From a checkpoint of a small self-supervised image encoder.
Model: 2.53M parameters, activation elu, widths [48, 64, 96].
Rows from block 8 of a small self-supervised image encoder, named by matrix and row number. Rows with one number belong to one channel. Each number is 50 + 10 x the weight over its row's rms, rounded and kept within 0 to 99. All counts start at 0. After the name is the row's rms in percent of the matrix's.
After each channel's rows are labels from the 100 images, of 14848, where the channel reaches its highest value: "colour at peak" is the nearest of a few named colours to the mean colour under the peak. Only what is clearly more common there than usual is listed. The data: photos of arthropod specimens (BIOSCAN-5M).
# convs0: first 3x3 conv, stride 2 (model.blocks.8.convs.0.weight, 96x64x3x3, standardized in use, each kernel summed), inputs 0-63
# convs1: second 3x3 conv (model.blocks.8.convs.1.weight, 96x96x3x3, standardized in use, transposed, each kernel summed), outputs 0-47

convs0.11 104:42 53 53 56 64 47 60 35 59 68 47 63 54 34 60 40 41 52 41 53 39 53 40 46 59 46 58 45 62 62 50 45 44 47 54 46 29 73 37 55 57 47 54 66 47 69 49 48 44 44 37 54 54 38 59 44 30 36 50 38 46 45 71 62
convs1.11 106:49 43 51 49 51 36 48 41 56 44 41 50 78 36 64 74 43 57 51 34 46 48 68 59 47 43 52 57 48 58 55 56 55 66 44 63 60 45 48 68 47 56 60 44 42 48 57 36
colour at peak: brown; grey

convs0.94 101:37 57 61 52 49 50 46 46 52 47 42 45 49 51 44 44 46 49 40 50 50 48 50 58 51 37 72 48 50 37 46 49 41 46 48 57 49 58 33 66 45 49 38 47 52 50 49 87 69 52 38 59 51 52 49 18 59 59 54 40 36 59 66 56
convs1.94 112:51 55 54 55 46 41 35 43 60 44 55 53 46 55 47 50 48 44 37 30 41 45 37 58 43 48 42 44 56 42 40 45 87 63 22 62 53 58 44 58 62 11 63 56 43 51 46 62
colour at peak: grey

convs0.27 121:67 43 69 58 42 59 51 67 64 35 51 80 46 23 49 56 56 19 44 45 48 45 46 49 39 47 53 50 52 52 45 29 46 45 50 55 68 46 39 51 46 63 42 63 52 46 57 50 56 50 49 46 50 52 39 50 38 50 49 45 55 54 55 48
convs1.27 122:58 53 61 43 55 54 76 66 54 58 41 57 48 56 58 48 31 44 53 46 53 41 53 46 67 71 42 56 21 39 47 62 54 62 65 50 57 46 38 47 55 57 48 54 32 50 50 58
colour at peak: grey

convs0.49 109:30 49 76 45 66 62 56 52 38 52 59 44 51 48 33 39 49 56 38 56 47 33 64 46 58 64 45 58 52 52 63 37 45 43 54 68 48 57 57 55 46 61 47 43 52 46 47 54 54 50 50 55 35 54 44 50 71 40 50 31 67 33 36 57
convs1.49 107:64 38 43 48 42 50 59 55 45 57 47 40 53 45 44 43 66 60 52 49 56 48 45 45 44 37 44 55 40 72 49 54 56 53 40 56 39 42 45 33 49 55 66 53 59 83 43 61
colour at peak: grey

convs0.30 109:47 47 62 41 51 48 44 43 34 71 58 27 51 53 42 35 41 79 51 53 60 34 56 45 57 55 44 51 38 54 43 52 42 39 41 61 60 50 48 53 52 44 58 52 41 54 50 59 42 51 58 55 56 70 35 57 61 56 49 48 44 37 31 70
convs1.30 110:54 64 35 50 44 42 39 64 49 48 57 46 38 66 70 21 42 52 49 53 55 47 58 59 41 45 51 61 52 61 46 51 48 27 61 46 45 57 57 53 48 46 48 39 56 49 37 37
colour at peak: grey

convs0.38 087:43 31 60 47 44 57 39 64 50 46 49 46 62 58 54 46 48 69 61 53 44 49 61 69 42 44 50 56 45 57 52 53 67 53 66 47 39 39 53 44 32 38 40 38 44 48 55 56 53 64 23 51 37 44 50 57 79 47 45 54 46 37 49 45
convs1.38 101:63 59 42 39 48 54 35 40 50 52 53 45 38 47 40 46 55 43 31 64 62 49 50 41 46 57 73 45 57 51 68 55 55 53 37 48 48 65 43 52 43 57 60 59 43 63 40 51
colour at peak: grey

convs0.45 097:34 38 52 61 48 55 57 55 54 59 45 52 55 40 39 50 48 43 56 39 49 51 62 51 48 44 50 40 63 70 48 51 48 57 45 38 35 42 46 54 62 39 57 69 75 71 42 38 47 41 37 55 65 33 55 44 38 57 61 59 27 51 58 47
convs1.45 090:41 42 49 50 59 37 28 42 50 31 30 57 63 34 56 55 54 43 39 46 45 44 67 64 57 72 59 41 57 41 62 44 40 42 45 54 58 67 52 63 48 46 51 49 48 49 37 53
colour at peak: grey

convs0.23 103:43 63 65 43 31 42 48 41 50 29 54 72 40 56 65 74 50 34 50 51 64 69 60 50 49 58 64 55 30 45 59 48 38 50 42 45 46 59 37 55 52 58 42 44 54 70 44 43 53 53 52 45 49 58 47 44 53 39 55 56 44 43 56 39
convs1.23 105:56 48 71 60 60 41 54 51 50 46 64 52 34 40 39 47 53 44 38 42 41 45 63 71 53 52 40 54 31 46 38 53 50 61 54 51 53 40 41 53 47 50 58 56 42 50 56 43
colour at peak: grey

convs0.12 100:39 52 50 75 51 51 68 48 51 53 61 47 63 45 39 46 64 52 44 46 40 55 49 34 54 46 40 43 80 57 39 40 62 63 33 53 43 47 49 59 54 41 52 51 43 54 44 48 45 50 57 60 48 29 47 53 24 60 42 36 54 55 39 53
convs1.12 094:42 37 54 52 63 55 64 45 65 53 41 62 58 41 38 70 47 44 45 44 51 49 42 42 64 51 61 42 48 56 60 46 43 53 46 44 60 56 55 44 58 54 36 50 46 38 62 55
colour at peak: white

convs0.84 100:61 41 45 48 53 30 44 60 48 72 55 25 46 59 35 46 46 61 45 43 45 44 49 37 54 45 41 47 35 49 50 47 62 34 49 66 68 52 52 44 43 52 59 35 38 42 58 53 48 45 69 40 46 57 50 59 66 46 43 53 62 65 34 58
convs1.84 088:57 48 51 47 38 54 66 61 46 41 68 41 62 51 56 27 48 43 42 60 55 45 54 45 55 43 52 60 52 51 46 43 47 42 63 55 36 53 54 30 46 56 55 42 57 34 43 37
colour at peak: grey

convs0.85 121:33 43 40 41 36 65 52 50 45 47 51 36 46 52 52 52 41 70 62 50 64 56 57 47 45 45 59 39 56 57 47 57 51 48 46 29 53 53 43 50 58 32 60 61 65 57 44 52 43 48 30 45 65 59 42 56 50 62 61 51 20 42 61 61
convs1.85 130:60 43 34 43 56 47 14 49 59 50 42 57 45 52 53 42 45 45 38 75 50 56 55 65 55 65 61 46 76 43 66 47 45 29 43 52 58 59 63 65 56 46 48 54 48 61 30 42
colour at peak: grey; brown

convs0.64 103:37 51 58 79 52 54 51 71 56 56 57 48 43 46 45 48 49 46 60 46 49 66 46 47 54 50 52 39 86 48 56 42 45 48 60 61 51 41 48 40 47 38 36 46 50 46 46 49 47 49 38 67 50 34 53 55 49 52 46 43 52 32 40 25
convs1.64 110:59 55 49 43 57 63 62 42 66 32 48 57 67 51 41 63 38 33 57 38 58 46 53 43 65 50 63 34 43 55 49 59 52 69 55 52 52 56 43 44 57 54 49 39 39 28 48 49
colour at peak: grey

convs0.2 093:39 34 67 55 59 45 48 73 64 53 40 49 47 37 47 65 46 42 38 37 49 69 67 73 45 56 38 54 46 59 41 53 57 62 40 48 57 38 50 56 32 59 51 46 56 45 44 50 54 53 29 50 48 47 51 47 64 44 47 54 59 45 44 30
convs1.2 101:60 46 56 44 55 65 64 52 47 58 53 41 49 38 28 54 48 58 47 33 59 42 59 65 61 64 46 48 39 37 51 44 51 57 37 37 36 43 41 64 45 52 44 54 30 51 50 54
colour at peak: grey

convs0.10 095:49 45 48 35 41 41 52 43 39 68 47 31 44 45 34 46 54 75 52 62 49 37 70 51 64 44 51 50 42 64 39 62 50 53 45 56 54 50 69 59 53 53 54 43 47 55 42 35 49 53 44 56 58 46 52 67 59 55 61 65 27 52 35 55
convs1.10 099:51 65 53 39 48 42 31 43 45 49 51 38 37 62 53 44 59 53 33 57 65 60 73 54 41 69 47 55 61 42 60 59 20 22 53 48 51 49 62 54 31 59 59 48 51 46 49 48
colour at peak: grey

convs0.43 089:57 59 62 56 57 43 46 37 53 68 49 61 52 44 71 49 39 50 63 46 57 45 53 49 60 51 58 44 53 61 58 49 46 55 36 54 42 57 42 51 47 35 59 55 47 52 34 41 42 40 35 55 85 49 57 47 27 40 50 40 45 39 66 37
convs1.43 096:43 53 57 56 49 49 36 49 55 31 54 45 57 39 58 61 45 50 50 48 53 49 67 66 45 47 52 57 54 35 32 55 49 56 51 46 51 44 35 63 51 56 46 44 46 61 62 26
colour at peak: grey; brown

convs0.34 105:56 34 64 57 44 30 54 86 49 72 45 32 45 50 31 50 49 51 58 40 51 48 52 43 43 39 42 43 50 50 48 54 52 35 61 66 74 38 49 46 52 54 58 35 49 48 44 49 53 51 58 50 53 47 45 56 58 53 52 49 55 60 38 39
convs1.34 093:57 41 47 50 45 56 61 47 52 44 66 31 69 36 44 45 38 38 45 64 61 50 66 52 67 58 48 53 43 40 52 56 42 51 69 42 35 58 39 29 43 54 52 50 55 25 44 41
colour at peak: grey

convs0.39 099:37 54 68 45 39 57 48 47 38 47 47 66 58 42 24 52 42 50 58 65 54 26 49 52 54 46 54 50 56 65 54 53 27 49 45 48 46 36 59 58 64 44 42 71 64 57 49 44 45 53 38 55 51 46 45 49 41 57 58 56 25 41 56 56
convs1.39 089:34 66 54 57 73 34 38 56 54 49 33 42 43 59 74 41 50 48 39 49 52 41 58 47 60 68 52 50 54 46 47 42 45 48 45 68 66 56 56 51 50 49 63 44 54 44 39 72
colour at peak: grey; brown

convs0.21 110:47 45 34 46 43 62 64 45 48 57 50 32 49 67 53 52 47 76 48 54 43 72 61 40 47 53 51 54 61 63 53 56 42 57 51 43 38 67 55 59 78 41 53 42 48 60 37 39 51 48 39 55 59 41 46 43 42 43 41 42 27 45 50 50
convs1.21 108:63 36 37 49 58 54 43 23 51 54 57 60 40 43 47 61 61 60 49 59 45 61 50 53 42 48 54 48 63 60 69 63 41 25 46 48 38 30 57 78 56 40 46 37 59 53 42 40
colour at peak: grey

convs0.33 088:43 62 69 49 43 44 41 50 56 53 52 53 51 50 50 63 46 60 45 40 76 61 57 47 40 63 56 42 37 50 48 35 46 47 29 49 62 47 35 56 40 55 48 59 54 57 36 37 34 47 44 49 73 71 48 50 65 41 46 54 42 32 48 47
convs1.33 096:50 61 51 57 56 60 48 73 57 41 49 59 30 51 47 32 29 39 61 51 55 51 66 73 61 48 41 49 45 47 24 36 47 52 58 37 49 41 51 45 52 53 43 54 46 46 34 41
colour at peak: grey

convs0.1 106:45 39 73 50 43 49 39 61 30 63 62 41 49 49 45 41 43 53 68 37 55 39 61 69 60 55 33 54 55 62 40 46 54 54 51 55 41 23 52 52 62 45 43 53 63 58 37 36 47 53 56 63 61 56 44 50 45 52 60 55 47 56 32 43
convs1.1 107:60 69 50 45 48 50 34 57 43 42 46 38 52 54 45 41 74 46 50 60 54 35 52 51 49 74 56 47 56 37 54 53 35 46 57 39 42 68 41 51 49 51 47 46 51 59 49 52
colour at peak: brown; grey

convs0.62 086:33 40 54 49 52 39 45 63 60 53 47 60 43 29 45 52 38 42 48 45 63 45 39 59 67 46 55 54 45 67 46 58 52 51 47 40 52 54 44 49 50 52 49 79 63 57 56 34 49 57 37 39 50 45 45 49 29 44 56 44 46 55 73 74
convs1.62 089:27 43 60 45 58 36 42 52 59 59 28 51 70 60 63 65 57 46 49 42 61 44 66 58 52 69 51 47 46 53 58 36 43 53 49 55 69 50 55 77 53 56 51 56 33 58 56 36
colour at peak: brown; grey

convs0.7 087:54 42 52 43 49 43 54 50 35 51 41 44 49 48 36 58 45 57 34 78 62 53 62 40 58 41 35 62 46 70 44 43 34 43 39 43 55 49 49 60 52 40 49 56 55 64 54 53 52 56 45 54 36 47 31 55 42 66 46 59 34 55 52 76
convs1.7 090:25 25 49 48 83 37 45 62 52 48 40 54 46 47 54 51 65 52 37 62 43 46 54 45 56 55 55 51 52 39 64 49 48 29 64 48 67 55 59 62 55 48 59 52 48 56 47 62
colour at peak: grey; brown

convs0.63 100:28 60 71 67 41 46 46 49 27 56 54 51 58 45 47 40 62 35 57 51 46 34 51 52 57 49 52 49 66 49 38 34 41 40 37 41 41 33 41 51 61 43 46 60 62 56 51 61 46 60 61 50 49 52 32 56 35 63 51 39 44 59 45 60
convs1.63 086:41 48 56 54 64 41 70 46 57 47 47 62 49 45 44 53 52 45 46 42 42 40 48 42 54 61 52 40 40 56 57 49 49 54 25 48 60 70 51 43 57 52 49 54 61 45 68 77
colour at peak: brown; grey

convs0.8 103:38 53 58 38 59 52 32 52 45 58 59 46 44 44 62 58 38 57 73 56 46 50 35 64 73 55 48 57 39 54 33 42 64 50 56 44 33 51 36 55 53 50 44 60 50 39 61 44 47 45 53 49 31 53 47 50 38 51 52 26 52 51 55 70
convs1.8 105:54 54 61 42 39 42 52 58 45 58 49 43 56 76 48 44 69 48 72 42 50 51 53 32 33 58 49 49 42 56 66 52 51 53 43 45 57 51 50 76 51 55 44 52 34 62 72 31
colour at peak: brown; grey

convs0.89 074:54 41 50 49 54 40 51 59 55 58 63 42 42 48 28 41 50 60 53 57 46 31 58 56 51 43 46 35 45 48 50 44 60 45 44 41 74 48 50 49 49 56 32 47 46 45 49 71 66 41 48 51 51 43 40 29 53 75 42 45 54 79 48 49
convs1.89 081:53 39 54 47 48 48 50 41 50 55 61 51 47 55 46 41 52 46 32 49 40 31 33 47 68 60 48 55 50 40 61 60 66 48 53 37 41 52 47 55 73 04 50 50 53 61 51 57
colour at peak: white

convs0.59 108:43 54 48 39 29 68 46 52 48 38 50 36 50 61 39 58 60 76 65 59 58 53 51 61 53 42 52 41 51 47 42 63 56 63 44 47 50 44 70 61 59 36 52 51 45 34 52 35 51 58 38 58 55 45 48 64 62 47 46 44 23 41 49 54
convs1.59 110:54 67 37 47 45 66 32 46 57 57 38 56 38 61 52 44 47 59 55 76 66 65 55 34 58 71 64 34 70 54 51 53 30 27 38 55 46 49 58 49 38 66 49 47 53 46 41 49
colour at peak: grey

convs0.36 092:31 28 67 43 69 52 52 61 58 48 52 52 52 52 37 49 45 57 31 60 52 49 56 42 62 57 45 66 47 60 57 30 52 52 52 70 48 56 49 48 39 61 46 46 53 52 60 45 57 53 42 44 26 42 55 43 56 45 50 44 77 46 34 53
convs1.36 103:52 36 56 50 42 51 69 60 48 62 49 38 54 47 40 54 64 60 47 42 55 54 35 49 53 38 41 55 35 51 56 55 50 50 50 53 50 44 53 44 47 58 46 47 58 77 60 56
colour at peak: grey

convs0.93 105:47 44 58 38 46 44 44 50 40 50 57 37 40 57 31 38 50 64 42 47 48 58 61 49 57 60 45 54 26 49 48 56 64 32 26 61 56 56 43 42 32 51 66 45 42 50 69 57 51 47 55 42 49 61 42 52 63 45 48 65 53 60 41 71
convs1.93 117:34 58 45 51 49 44 45 58 52 63 55 49 42 55 67 24 46 40 38 48 49 40 61 68 52 52 52 60 55 44 47 48 45 40 52 50 54 55 47 35 45 48 51 47 50 46 38 42
colour at peak: grey

convs0.86 084:40 47 44 36 61 54 44 50 48 46 51 50 55 39 41 63 42 62 61 52 40 65 52 60 67 41 48 48 21 58 41 59 68 61 42 43 30 50 56 60 44 48 47 62 48 47 55 33 46 50 54 43 47 49 53 37 54 40 59 38 40 64 60 73
convs1.86 086:48 65 49 33 38 55 36 46 39 64 29 61 49 54 49 40 52 62 67 42 52 54 49 46 44 63 55 33 58 36 61 51 40 42 56 53 58 47 48 67 43 48 57 41 41 50 67 43
colour at peak: grey

convs0.47 111:43 62 43 44 60 68 56 46 62 26 63 53 44 39 36 57 51 47 52 64 53 54 44 56 60 61 44 56 58 55 48 49 49 66 52 65 61 51 49 63 60 69 48 59 27 39 46 42 54 44 35 41 56 27 55 49 47 47 43 36 64 47 42 44
convs1.47 101:47 55 58 51 40 58 44 53 53 67 28 70 58 63 55 49 56 59 51 58 50 52 39 30 63 53 58 52 43 50 40 48 46 43 47 56 52 43 49 48 51 48 37 41 33 66 37 51
colour at peak: grey

convs0.29 120:41 45 33 37 45 55 47 54 49 53 45 36 51 62 59 41 45 71 83 44 53 53 44 40 48 36 67 39 52 46 48 51 52 47 53 36 41 56 49 59 56 30 53 57 65 45 44 61 46 57 38 38 57 55 48 59 64 62 50 45 32 43 67 52
convs1.29 137:60 61 34 43 44 43 12 37 52 45 59 56 48 48 55 45 45 41 36 69 53 58 44 55 42 53 69 44 81 47 59 53 50 35 38 39 56 68 56 59 56 47 44 51 53 63 42 44
colour at peak: grey

convs0.0 098:36 65 60 38 46 56 47 45 60 37 59 60 41 46 44 66 57 43 63 68 60 46 46 52 66 63 49 58 39 47 54 44 41 44 54 58 52 59 36 62 58 59 45 59 42 36 44 54 57 66 45 19 29 51 44 49 63 44 53 39 63 49 47 47
convs1.0 089:49 66 64 68 38 39 53 54 55 67 45 53 36 60 53 44 54 62 57 46 40 53 45 40 59 47 31 56 39 60 40 57 45 54 44 51 50 47 53 35 44 49 56 50 37 64 58 54
colour at peak: brown; grey

convs0.53 110:46 68 56 40 39 62 45 51 49 25 51 63 51 39 38 78 56 38 60 77 60 53 56 65 50 54 48 56 38 63 48 56 55 61 35 42 53 37 38 64 65 52 43 58 51 52 55 45 50 54 41 45 36 39 47 44 52 49 48 43 40 52 46 49
convs1.53 111:41 54 65 53 54 55 52 62 54 44 38 63 36 55 48 34 60 55 54 60 39 51 45 30 72 74 57 48 45 44 49 38 46 34 46 55 56 44 57 54 52 48 52 50 35 47 50 59
colour at peak: grey

convs0.48 103:57 40 51 47 50 44 64 72 56 61 50 46 33 44 19 47 52 34 36 48 33 62 49 34 45 52 60 49 64 48 52 52 57 51 56 52 70 48 57 60 53 75 49 50 42 45 44 47 61 41 52 51 58 32 52 55 52 59 43 53 42 52 49 32
convs1.48 099:49 45 60 53 40 47 66 44 50 56 50 48 64 52 56 46 38 44 36 44 57 54 59 49 52 56 31 53 34 40 44 67 42 51 62 51 55 46 35 48 47 44 38 38 40 47 14 42
colour at peak: grey

convs0.73 098:35 39 66 51 54 56 35 78 48 63 62 35 53 56 56 30 37 61 86 38 33 42 52 56 59 49 47 45 52 51 47 44 59 41 65 50 50 44 33 52 60 46 41 52 50 54 45 53 51 52 43 45 53 39 51 54 52 51 63 45 44 46 44 47
convs1.73 093:52 62 34 47 56 54 35 30 38 56 46 48 58 61 48 42 53 43 53 47 57 45 51 41 41 63 59 39 42 48 65 65 50 56 49 48 53 61 36 62 50 40 50 38 42 61 45 33
colour at peak: grey

convs0.51 100:46 63 77 51 43 58 46 49 25 65 62 47 54 56 38 37 58 58 57 56 48 34 47 50 55 54 53 46 69 50 60 39 32 44 51 56 47 33 61 46 58 41 45 55 58 42 43 39 28 52 57 53 52 56 38 67 52 52 48 39 38 38 39 46
convs1.51 089:58 65 42 54 52 46 54 44 49 35 54 37 46 53 58 41 51 47 52 52 73 54 58 40 47 54 51 45 61 59 44 57 32 50 27 56 45 68 46 33 48 70 55 44 65 43 53 65
colour at peak: grey; brown

convs0.75 082:39 54 44 35 40 57 53 59 55 43 54 48 54 62 45 47 48 63 41 59 51 60 58 42 44 46 69 43 48 57 48 40 37 44 45 25 50 64 36 51 53 52 27 50 59 50 54 61 50 62 49 33 56 50 35 19 57 57 42 40 47 68 45 48
convs1.75 077:52 46 49 50 51 37 49 42 51 52 49 64 42 38 53 50 48 50 50 54 27 60 36 57 59 45 49 47 48 45 55 51 55 45 38 56 41 54 55 64 55 20 51 53 71 61 43 66
colour at peak: grey

convs0.22 120:33 40 49 40 36 52 52 54 47 45 52 36 55 57 43 46 44 54 62 42 60 39 56 64 49 39 37 48 36 55 26 55 61 54 36 37 38 38 47 55 49 25 64 63 68 54 56 58 47 55 53 47 55 61 46 55 45 59 58 63 35 62 54 67
convs1.22 130:40 37 41 40 49 45 22 67 51 45 47 61 44 53 50 41 37 53 46 73 45 45 46 61 40 62 70 43 72 42 56 34 54 43 38 49 62 80 50 47 58 52 50 55 68 52 52 65
colour at peak: grey; brown

convs0.28 111:28 61 69 55 29 47 45 52 44 43 55 77 62 55 36 58 49 50 37 46 40 61 48 35 42 49 70 41 64 50 63 41 36 43 45 47 34 49 42 55 55 46 38 64 61 61 55 43 35 55 56 52 43 51 49 43 51 43 44 43 38 51 61 52
convs1.28 096:35 61 47 52 75 48 64 40 63 32 51 53 44 32 60 53 39 35 56 36 49 55 48 56 67 42 56 41 44 51 39 36 49 58 43 76 55 52 51 33 54 55 64 50 50 38 53 53
colour at peak: grey

convs0.77 104:37 67 72 37 33 52 29 42 42 44 64 59 50 56 54 67 40 44 72 50 56 43 44 54 52 59 66 49 34 53 53 49 52 39 49 36 49 53 39 54 55 46 40 61 69 48 40 43 36 46 64 48 41 63 50 44 49 47 58 45 35 42 59 54
convs1.77 102:57 57 66 64 41 40 43 56 46 31 64 49 37 57 49 30 54 43 60 51 50 54 59 49 46 56 56 47 43 45 44 55 51 57 44 50 53 58 40 48 51 58 53 52 48 45 60 40
colour at peak: brown; grey

convs0.72 102:48 65 66 36 47 56 34 29 41 41 64 54 41 60 65 70 40 46 64 52 37 53 44 53 53 56 58 53 26 37 59 58 59 44 47 44 45 64 40 56 53 46 44 40 53 48 46 49 49 41 64 45 29 60 54 41 50 40 52 45 43 53 61 67
convs1.72 099:66 42 59 54 36 41 46 50 45 52 74 52 41 57 39 40 52 45 59 39 47 44 60 46 35 46 60 50 38 47 58 55 54 63 50 43 48 55 39 47 50 50 64 67 44 50 57 43
colour at peak: grey; brown

convs0.20 104:49 68 61 35 64 34 45 22 41 64 53 42 49 56 47 54 47 67 50 62 45 47 54 39 64 62 58 53 39 47 58 61 46 35 36 63 45 64 51 53 47 50 44 41 32 54 38 58 46 42 50 53 42 54 45 59 63 41 49 54 47 39 63 70
convs1.20 110:50 36 48 56 44 39 42 52 42 44 62 38 56 57 63 65 47 52 44 41 54 50 56 51 20 24 51 63 53 61 52 51 55 47 49 49 53 46 52 50 45 55 61 65 43 51 49 36
colour at peak: grey; brown