{"model": "self-supervised image encoder", "dataset": "photos of arthropod specimens (BIOSCAN-5M)", "arch": "nf_resnet", "avg_pool_shortcut": false, "widths": [48, 64, 96], "residual_scale": 0.1, "steps": 14200, "batch_size": 256, "epochs": 18.6}
Rows from block 4 of a small self-supervised image encoder, named by matrix and row number. Rows with one number belong to one channel. Each number is 128 + 32 x the weight over its row's rms, rounded and kept within 0 to 255. All counts start at 0. Numbers have three digits each.
After each channel's rows are labels from the 100 images, of 14848, where the channel reaches its highest value: "colour at peak" is the nearest of a few named colours to the mean colour under the peak. Only what is clearly more common there than usual is listed. The data: photos of arthropod specimens (BIOSCAN-5M). In brackets: how many of the 100.
# convs0: first 3x3 conv, stride 2 (model.blocks.4.convs.0.weight, 64x48x3x3, standardized in use, each kernel summed), inputs 0-47
# convs1: second 3x3 conv (model.blocks.4.convs.1.weight, 64x64x3x3, standardized in use, transposed, each kernel summed), outputs 0-63

convs0.15:162113125099132136076140148124091160119105121139140126151005111111141125144178155161133160139109106038166098121087114123122070120143149143127148
convs1.15:161086182166107162097131115081125195122193105106136154085116135130069127137099141121120102092084147138136055131107070149081054134120148138116153135142129155160138125135097180132138058083127137
colour at peak: grey (63)

convs0.21:089160097119095094145142118122098131153124152108148101101255164112107143084140127119107117134141095163104112092122108152125195134099124102064134
convs1.21:128147124085158121161150166160099054123063153108123099146138126123156128131140141119131153151252137088119161106143202087146185120121123130183122097123143130097130112121152096133110159175078118
colour at peak: grey (69)

convs0.46:133080117127125175128106179100124149113102160126110139082136072156123096137133059138186073132102088167106135185118135141152083158110195182118114
convs1.46:114166131127088106140084084138135125144139165146139187099163120108154169150161095151160098155107104152048142138145125151162144098136112106107125155104157133146036186131089117123072103112181052
colour at peak: grey (70)

convs0.51:110115139140110099068141153116030102137112158143155111126058172102150158122183128148111145132074120142156137143060144120129113067137170090118151
convs1.51:189121186136130201103136123113115173111121111110130164148129114111082136175095127114132121094107142127099039119087091133097101138108151162116140104138177156159153113119072167115179040093100116
colour at peak: grey (71)

convs0.18:120090082130100123100078126122125145131110140141177122113116085112119070113140110127140101075113147180104125183164134054179109147104171206115173
convs1.18:174167147121156150118094144128114148156152167104117201121137145106143148183138109092121109169090104119067125114122135138143106182148160163199122135075203156141134215123103118138064132136114101
colour at peak: grey (49)

convs0.44:132089150138148178115138117100096087105098070164106086189130103127205137165138189163083111094140147082143179110134128117121124116099157097075120
convs1.44:112111115146122169150120131149083130117114070109131146143105118150081101087157112127086103119072096135237151054087122133105139137096113172142136119078109090123145129132147135182147123125185206
colour at peak: grey (58); brown (36)

convs0.24:167095081167166192069117061144116177113145137104124117102061075144187118144153143147116130149097136125109084130098134107150101157077161129142153
convs1.24:152120150167074111103172174085152167162169175120158158125120126119094133151100129130122108110085135144091073224115103140118042137138134089096115093133132162122177151147105167133103083074120143
colour at peak: grey (50); brown (39)

convs0.28:091142162190105141127117114097121067062115068138116098156125179137155130117140127188110146151095148185133167153137140140136135103089138119039101
convs1.28:161131089126132206108096123125109088099115036108127088255102109118061134179163094129139135148105161130136132087121107106115169135126129126132145128152157104133132108122110107133142131121129100
colour at peak: brown (57); grey (34)

convs0.2:135135107065121151156161146101078109154113192123135088100225108116134125096172148112102137118144109124115090125064087135122191134113169090100125
convs1.2:101138177101113100150146142148107090113093167108136122114155128129214165134137122127112154087255120096139136096145188117146177129119102137124135107124091205106136117134182101107129149166102142
colour at peak: grey (70)

convs0.47:116121105047108120140151107094107105153118141168127099177187151144140154102151107078078137141125123102175153154093115172136159123187203098091105
convs1.47:112136154119143137128149072090131109111088124123117064132127140152164117095111179128114163098210129112151109112103146145103165124113084165117128150140078170118113081118142060073222178124083148
colour at peak: grey (64)

convs0.11:106118098075080101093135158107070125136108164180124096163123166139136171111153123119115113103099101113200185149075125136134115090169197086137118
convs1.11:140139188119135182117144063088097126112081108126148118136142134126130121132104165122122126103135126138135056100077103139077104135092118251152132145110139160149124113126108098113222111130085144
colour at peak: grey (66); brown (29)

convs0.10:150149073082146141095134102141174140151159129126138119135134112127143126103143130055052138153167141061157080111086106158150146183114153143053127
convs1.10:106126118109137062148155138080157135117136123133143069097126156145160091066099215139117144082159108128163150207139161114126054134138119134116136123146090122116148101133176128116153186130065175
colour at peak: grey (82)

convs0.29:117120088140169173104132093152132154125181124126126135133128122161196109137157087022114115171132135123134082123081155136145116157135214118092125
convs1.29:146169101099133100154135088106142130191085179138142091137092141154172068108150143130140125112104138152089148212110162105091117127157090128116103121155159154158136098120140113109152163104006126
colour at peak: grey (55); brown (35)

convs0.19:107077119084114136101120134102117169146093066134091116173147136205146112152147085087142091136108094101187131154150142158172113114160199125084146
convs1.19:056157114134156157144131064107118160155078111141135115088125170144118121125158144153123154163100141153101156114105130081072124104144092224130046153097110115114111103127136072093188146107096122
colour at peak: grey (62)

convs0.8:074135144120120149087132127104077150092089099123072121146068184165175148141147128152108138117093088119149123168093132168162114065123174120071169
convs1.8:156112111138119198137120123120072174137101085139135157121120138120082083140119144115124118136043133138114064091132069093097110100104159202155071098123194136152143093152105131127163091075134137
colour at peak: grey (60); brown (33)

convs0.52:151125096154163178168094094150127143108173100074118132145176118092189121176114133136086124121143114147024097124144116130118147178082108158110104
convs1.52:075108110175109067138159183204137136158089159113119187121135122143151107102121145103111105137141082083172173192140191108165102128142141057132133126149169143131108122129150141145079166149168150
colour at peak: grey (66)

convs0.59:145101153129112170146121172121143069094057075130108142133133088079147126149129187161161138073165116146132152169106109126114082087090134193095107
convs1.59:081079138178144140123105087138127150098150027123100134102086106163115143151124103105109118113131110125194129068177121132117170136145119140140132151077081154162056149100157136167098091150184109
colour at peak: white (62)

convs0.53:117160056137149159078136116149142155111175117115132125146084155106168134085165113086096150154128152089158095115084098169140158168075179147060120
convs1.53:161113094110166076111157144148136151122170144110101105121102121154098081090101174151159130091084177132119117248108107119135057130171116112097148123152123100116148129145144134108158153087059165
colour at peak: brown (57); grey (37)

convs0.32:111119158139108165127122164125133043096101125128102108127106138094152126118166120190130153089127156188144162214101115141130129096094169180065121
convs1.32:147117115157150165097075062115097139108130004127132128201107114083099124165162108132132131137109109140131130051164125126163188133135103118155135143096159145159090132117082111142104125118172109
colour at peak: grey (74)

convs0.31:121099052134116105115105126117133156095149095126146129148136113152166099162112112122112078098143110146108143143218099114177194177094144189073138
convs1.31:090159111151120129153112173163108121143094110135145197117110147106139106110126168122128115183093077130112226131161140118101094144171135148192129149113231123122108150141113123146074159142070122
colour at peak: grey (63)

convs0.1:144076141156150146123173158075104119101075061125101181175126069133163108156131183158145124098170101083134098112157095104123177145097128108134098
convs1.1:081098151155142126126122164124126132103141010093142152130094128116100110123103138122115138091131118141213142113163108150180132101101133130075135106107078169098075091138169180176150112124159176
colour at peak: white (78)

convs0.58:101112140182108137159129080093132103138118087113122108129215134118137106086137117138101133186095130205119170171118135180137090140115151107054105
convs1.58:112145053130162124129072129154177088130117128115111097207107130136106148139154098147119141146204155112115147102125128108168223123168123140106116156140096098106111118114109054093151181114125076
colour at peak: grey (67)

convs0.23:132111097075141127094119107138129128136114080149119090183126131157166140152138178089076111156137135026149134073126141184129107161161128106066119
convs1.23:075107102133114130188120125065125137137102123152145076092151153140098081090133177137054141115099107120201146121114133117114075118122139182135129140122055073090165104118156121154148139135109205
colour at peak: grey (60)

convs0.34:143139168133141190118139144043118080059113075148081095128092101138177152135134171187122140127138128133101156148104146122136124093084167124073125
convs1.34:146117111174110149110135101166118118087122056095131147220100088134075148135161081139147086123071130127178129063130097103139139116101077117123138092110128119176114080153126137141148134103210136
colour at peak: brown (53); grey (41)

convs0.39:131140105124126167129093186105135130118116144125134136074120130098113098119127044093193105136109141166143107166084133129131036139092205157119140
convs1.39:180116103090139123117111066160123112156140174097136112090198111118167111129145118121182115167097157131054098125158122132157157145097171103101116126057145129165093184121143132163074108107164066
colour at peak: grey (69)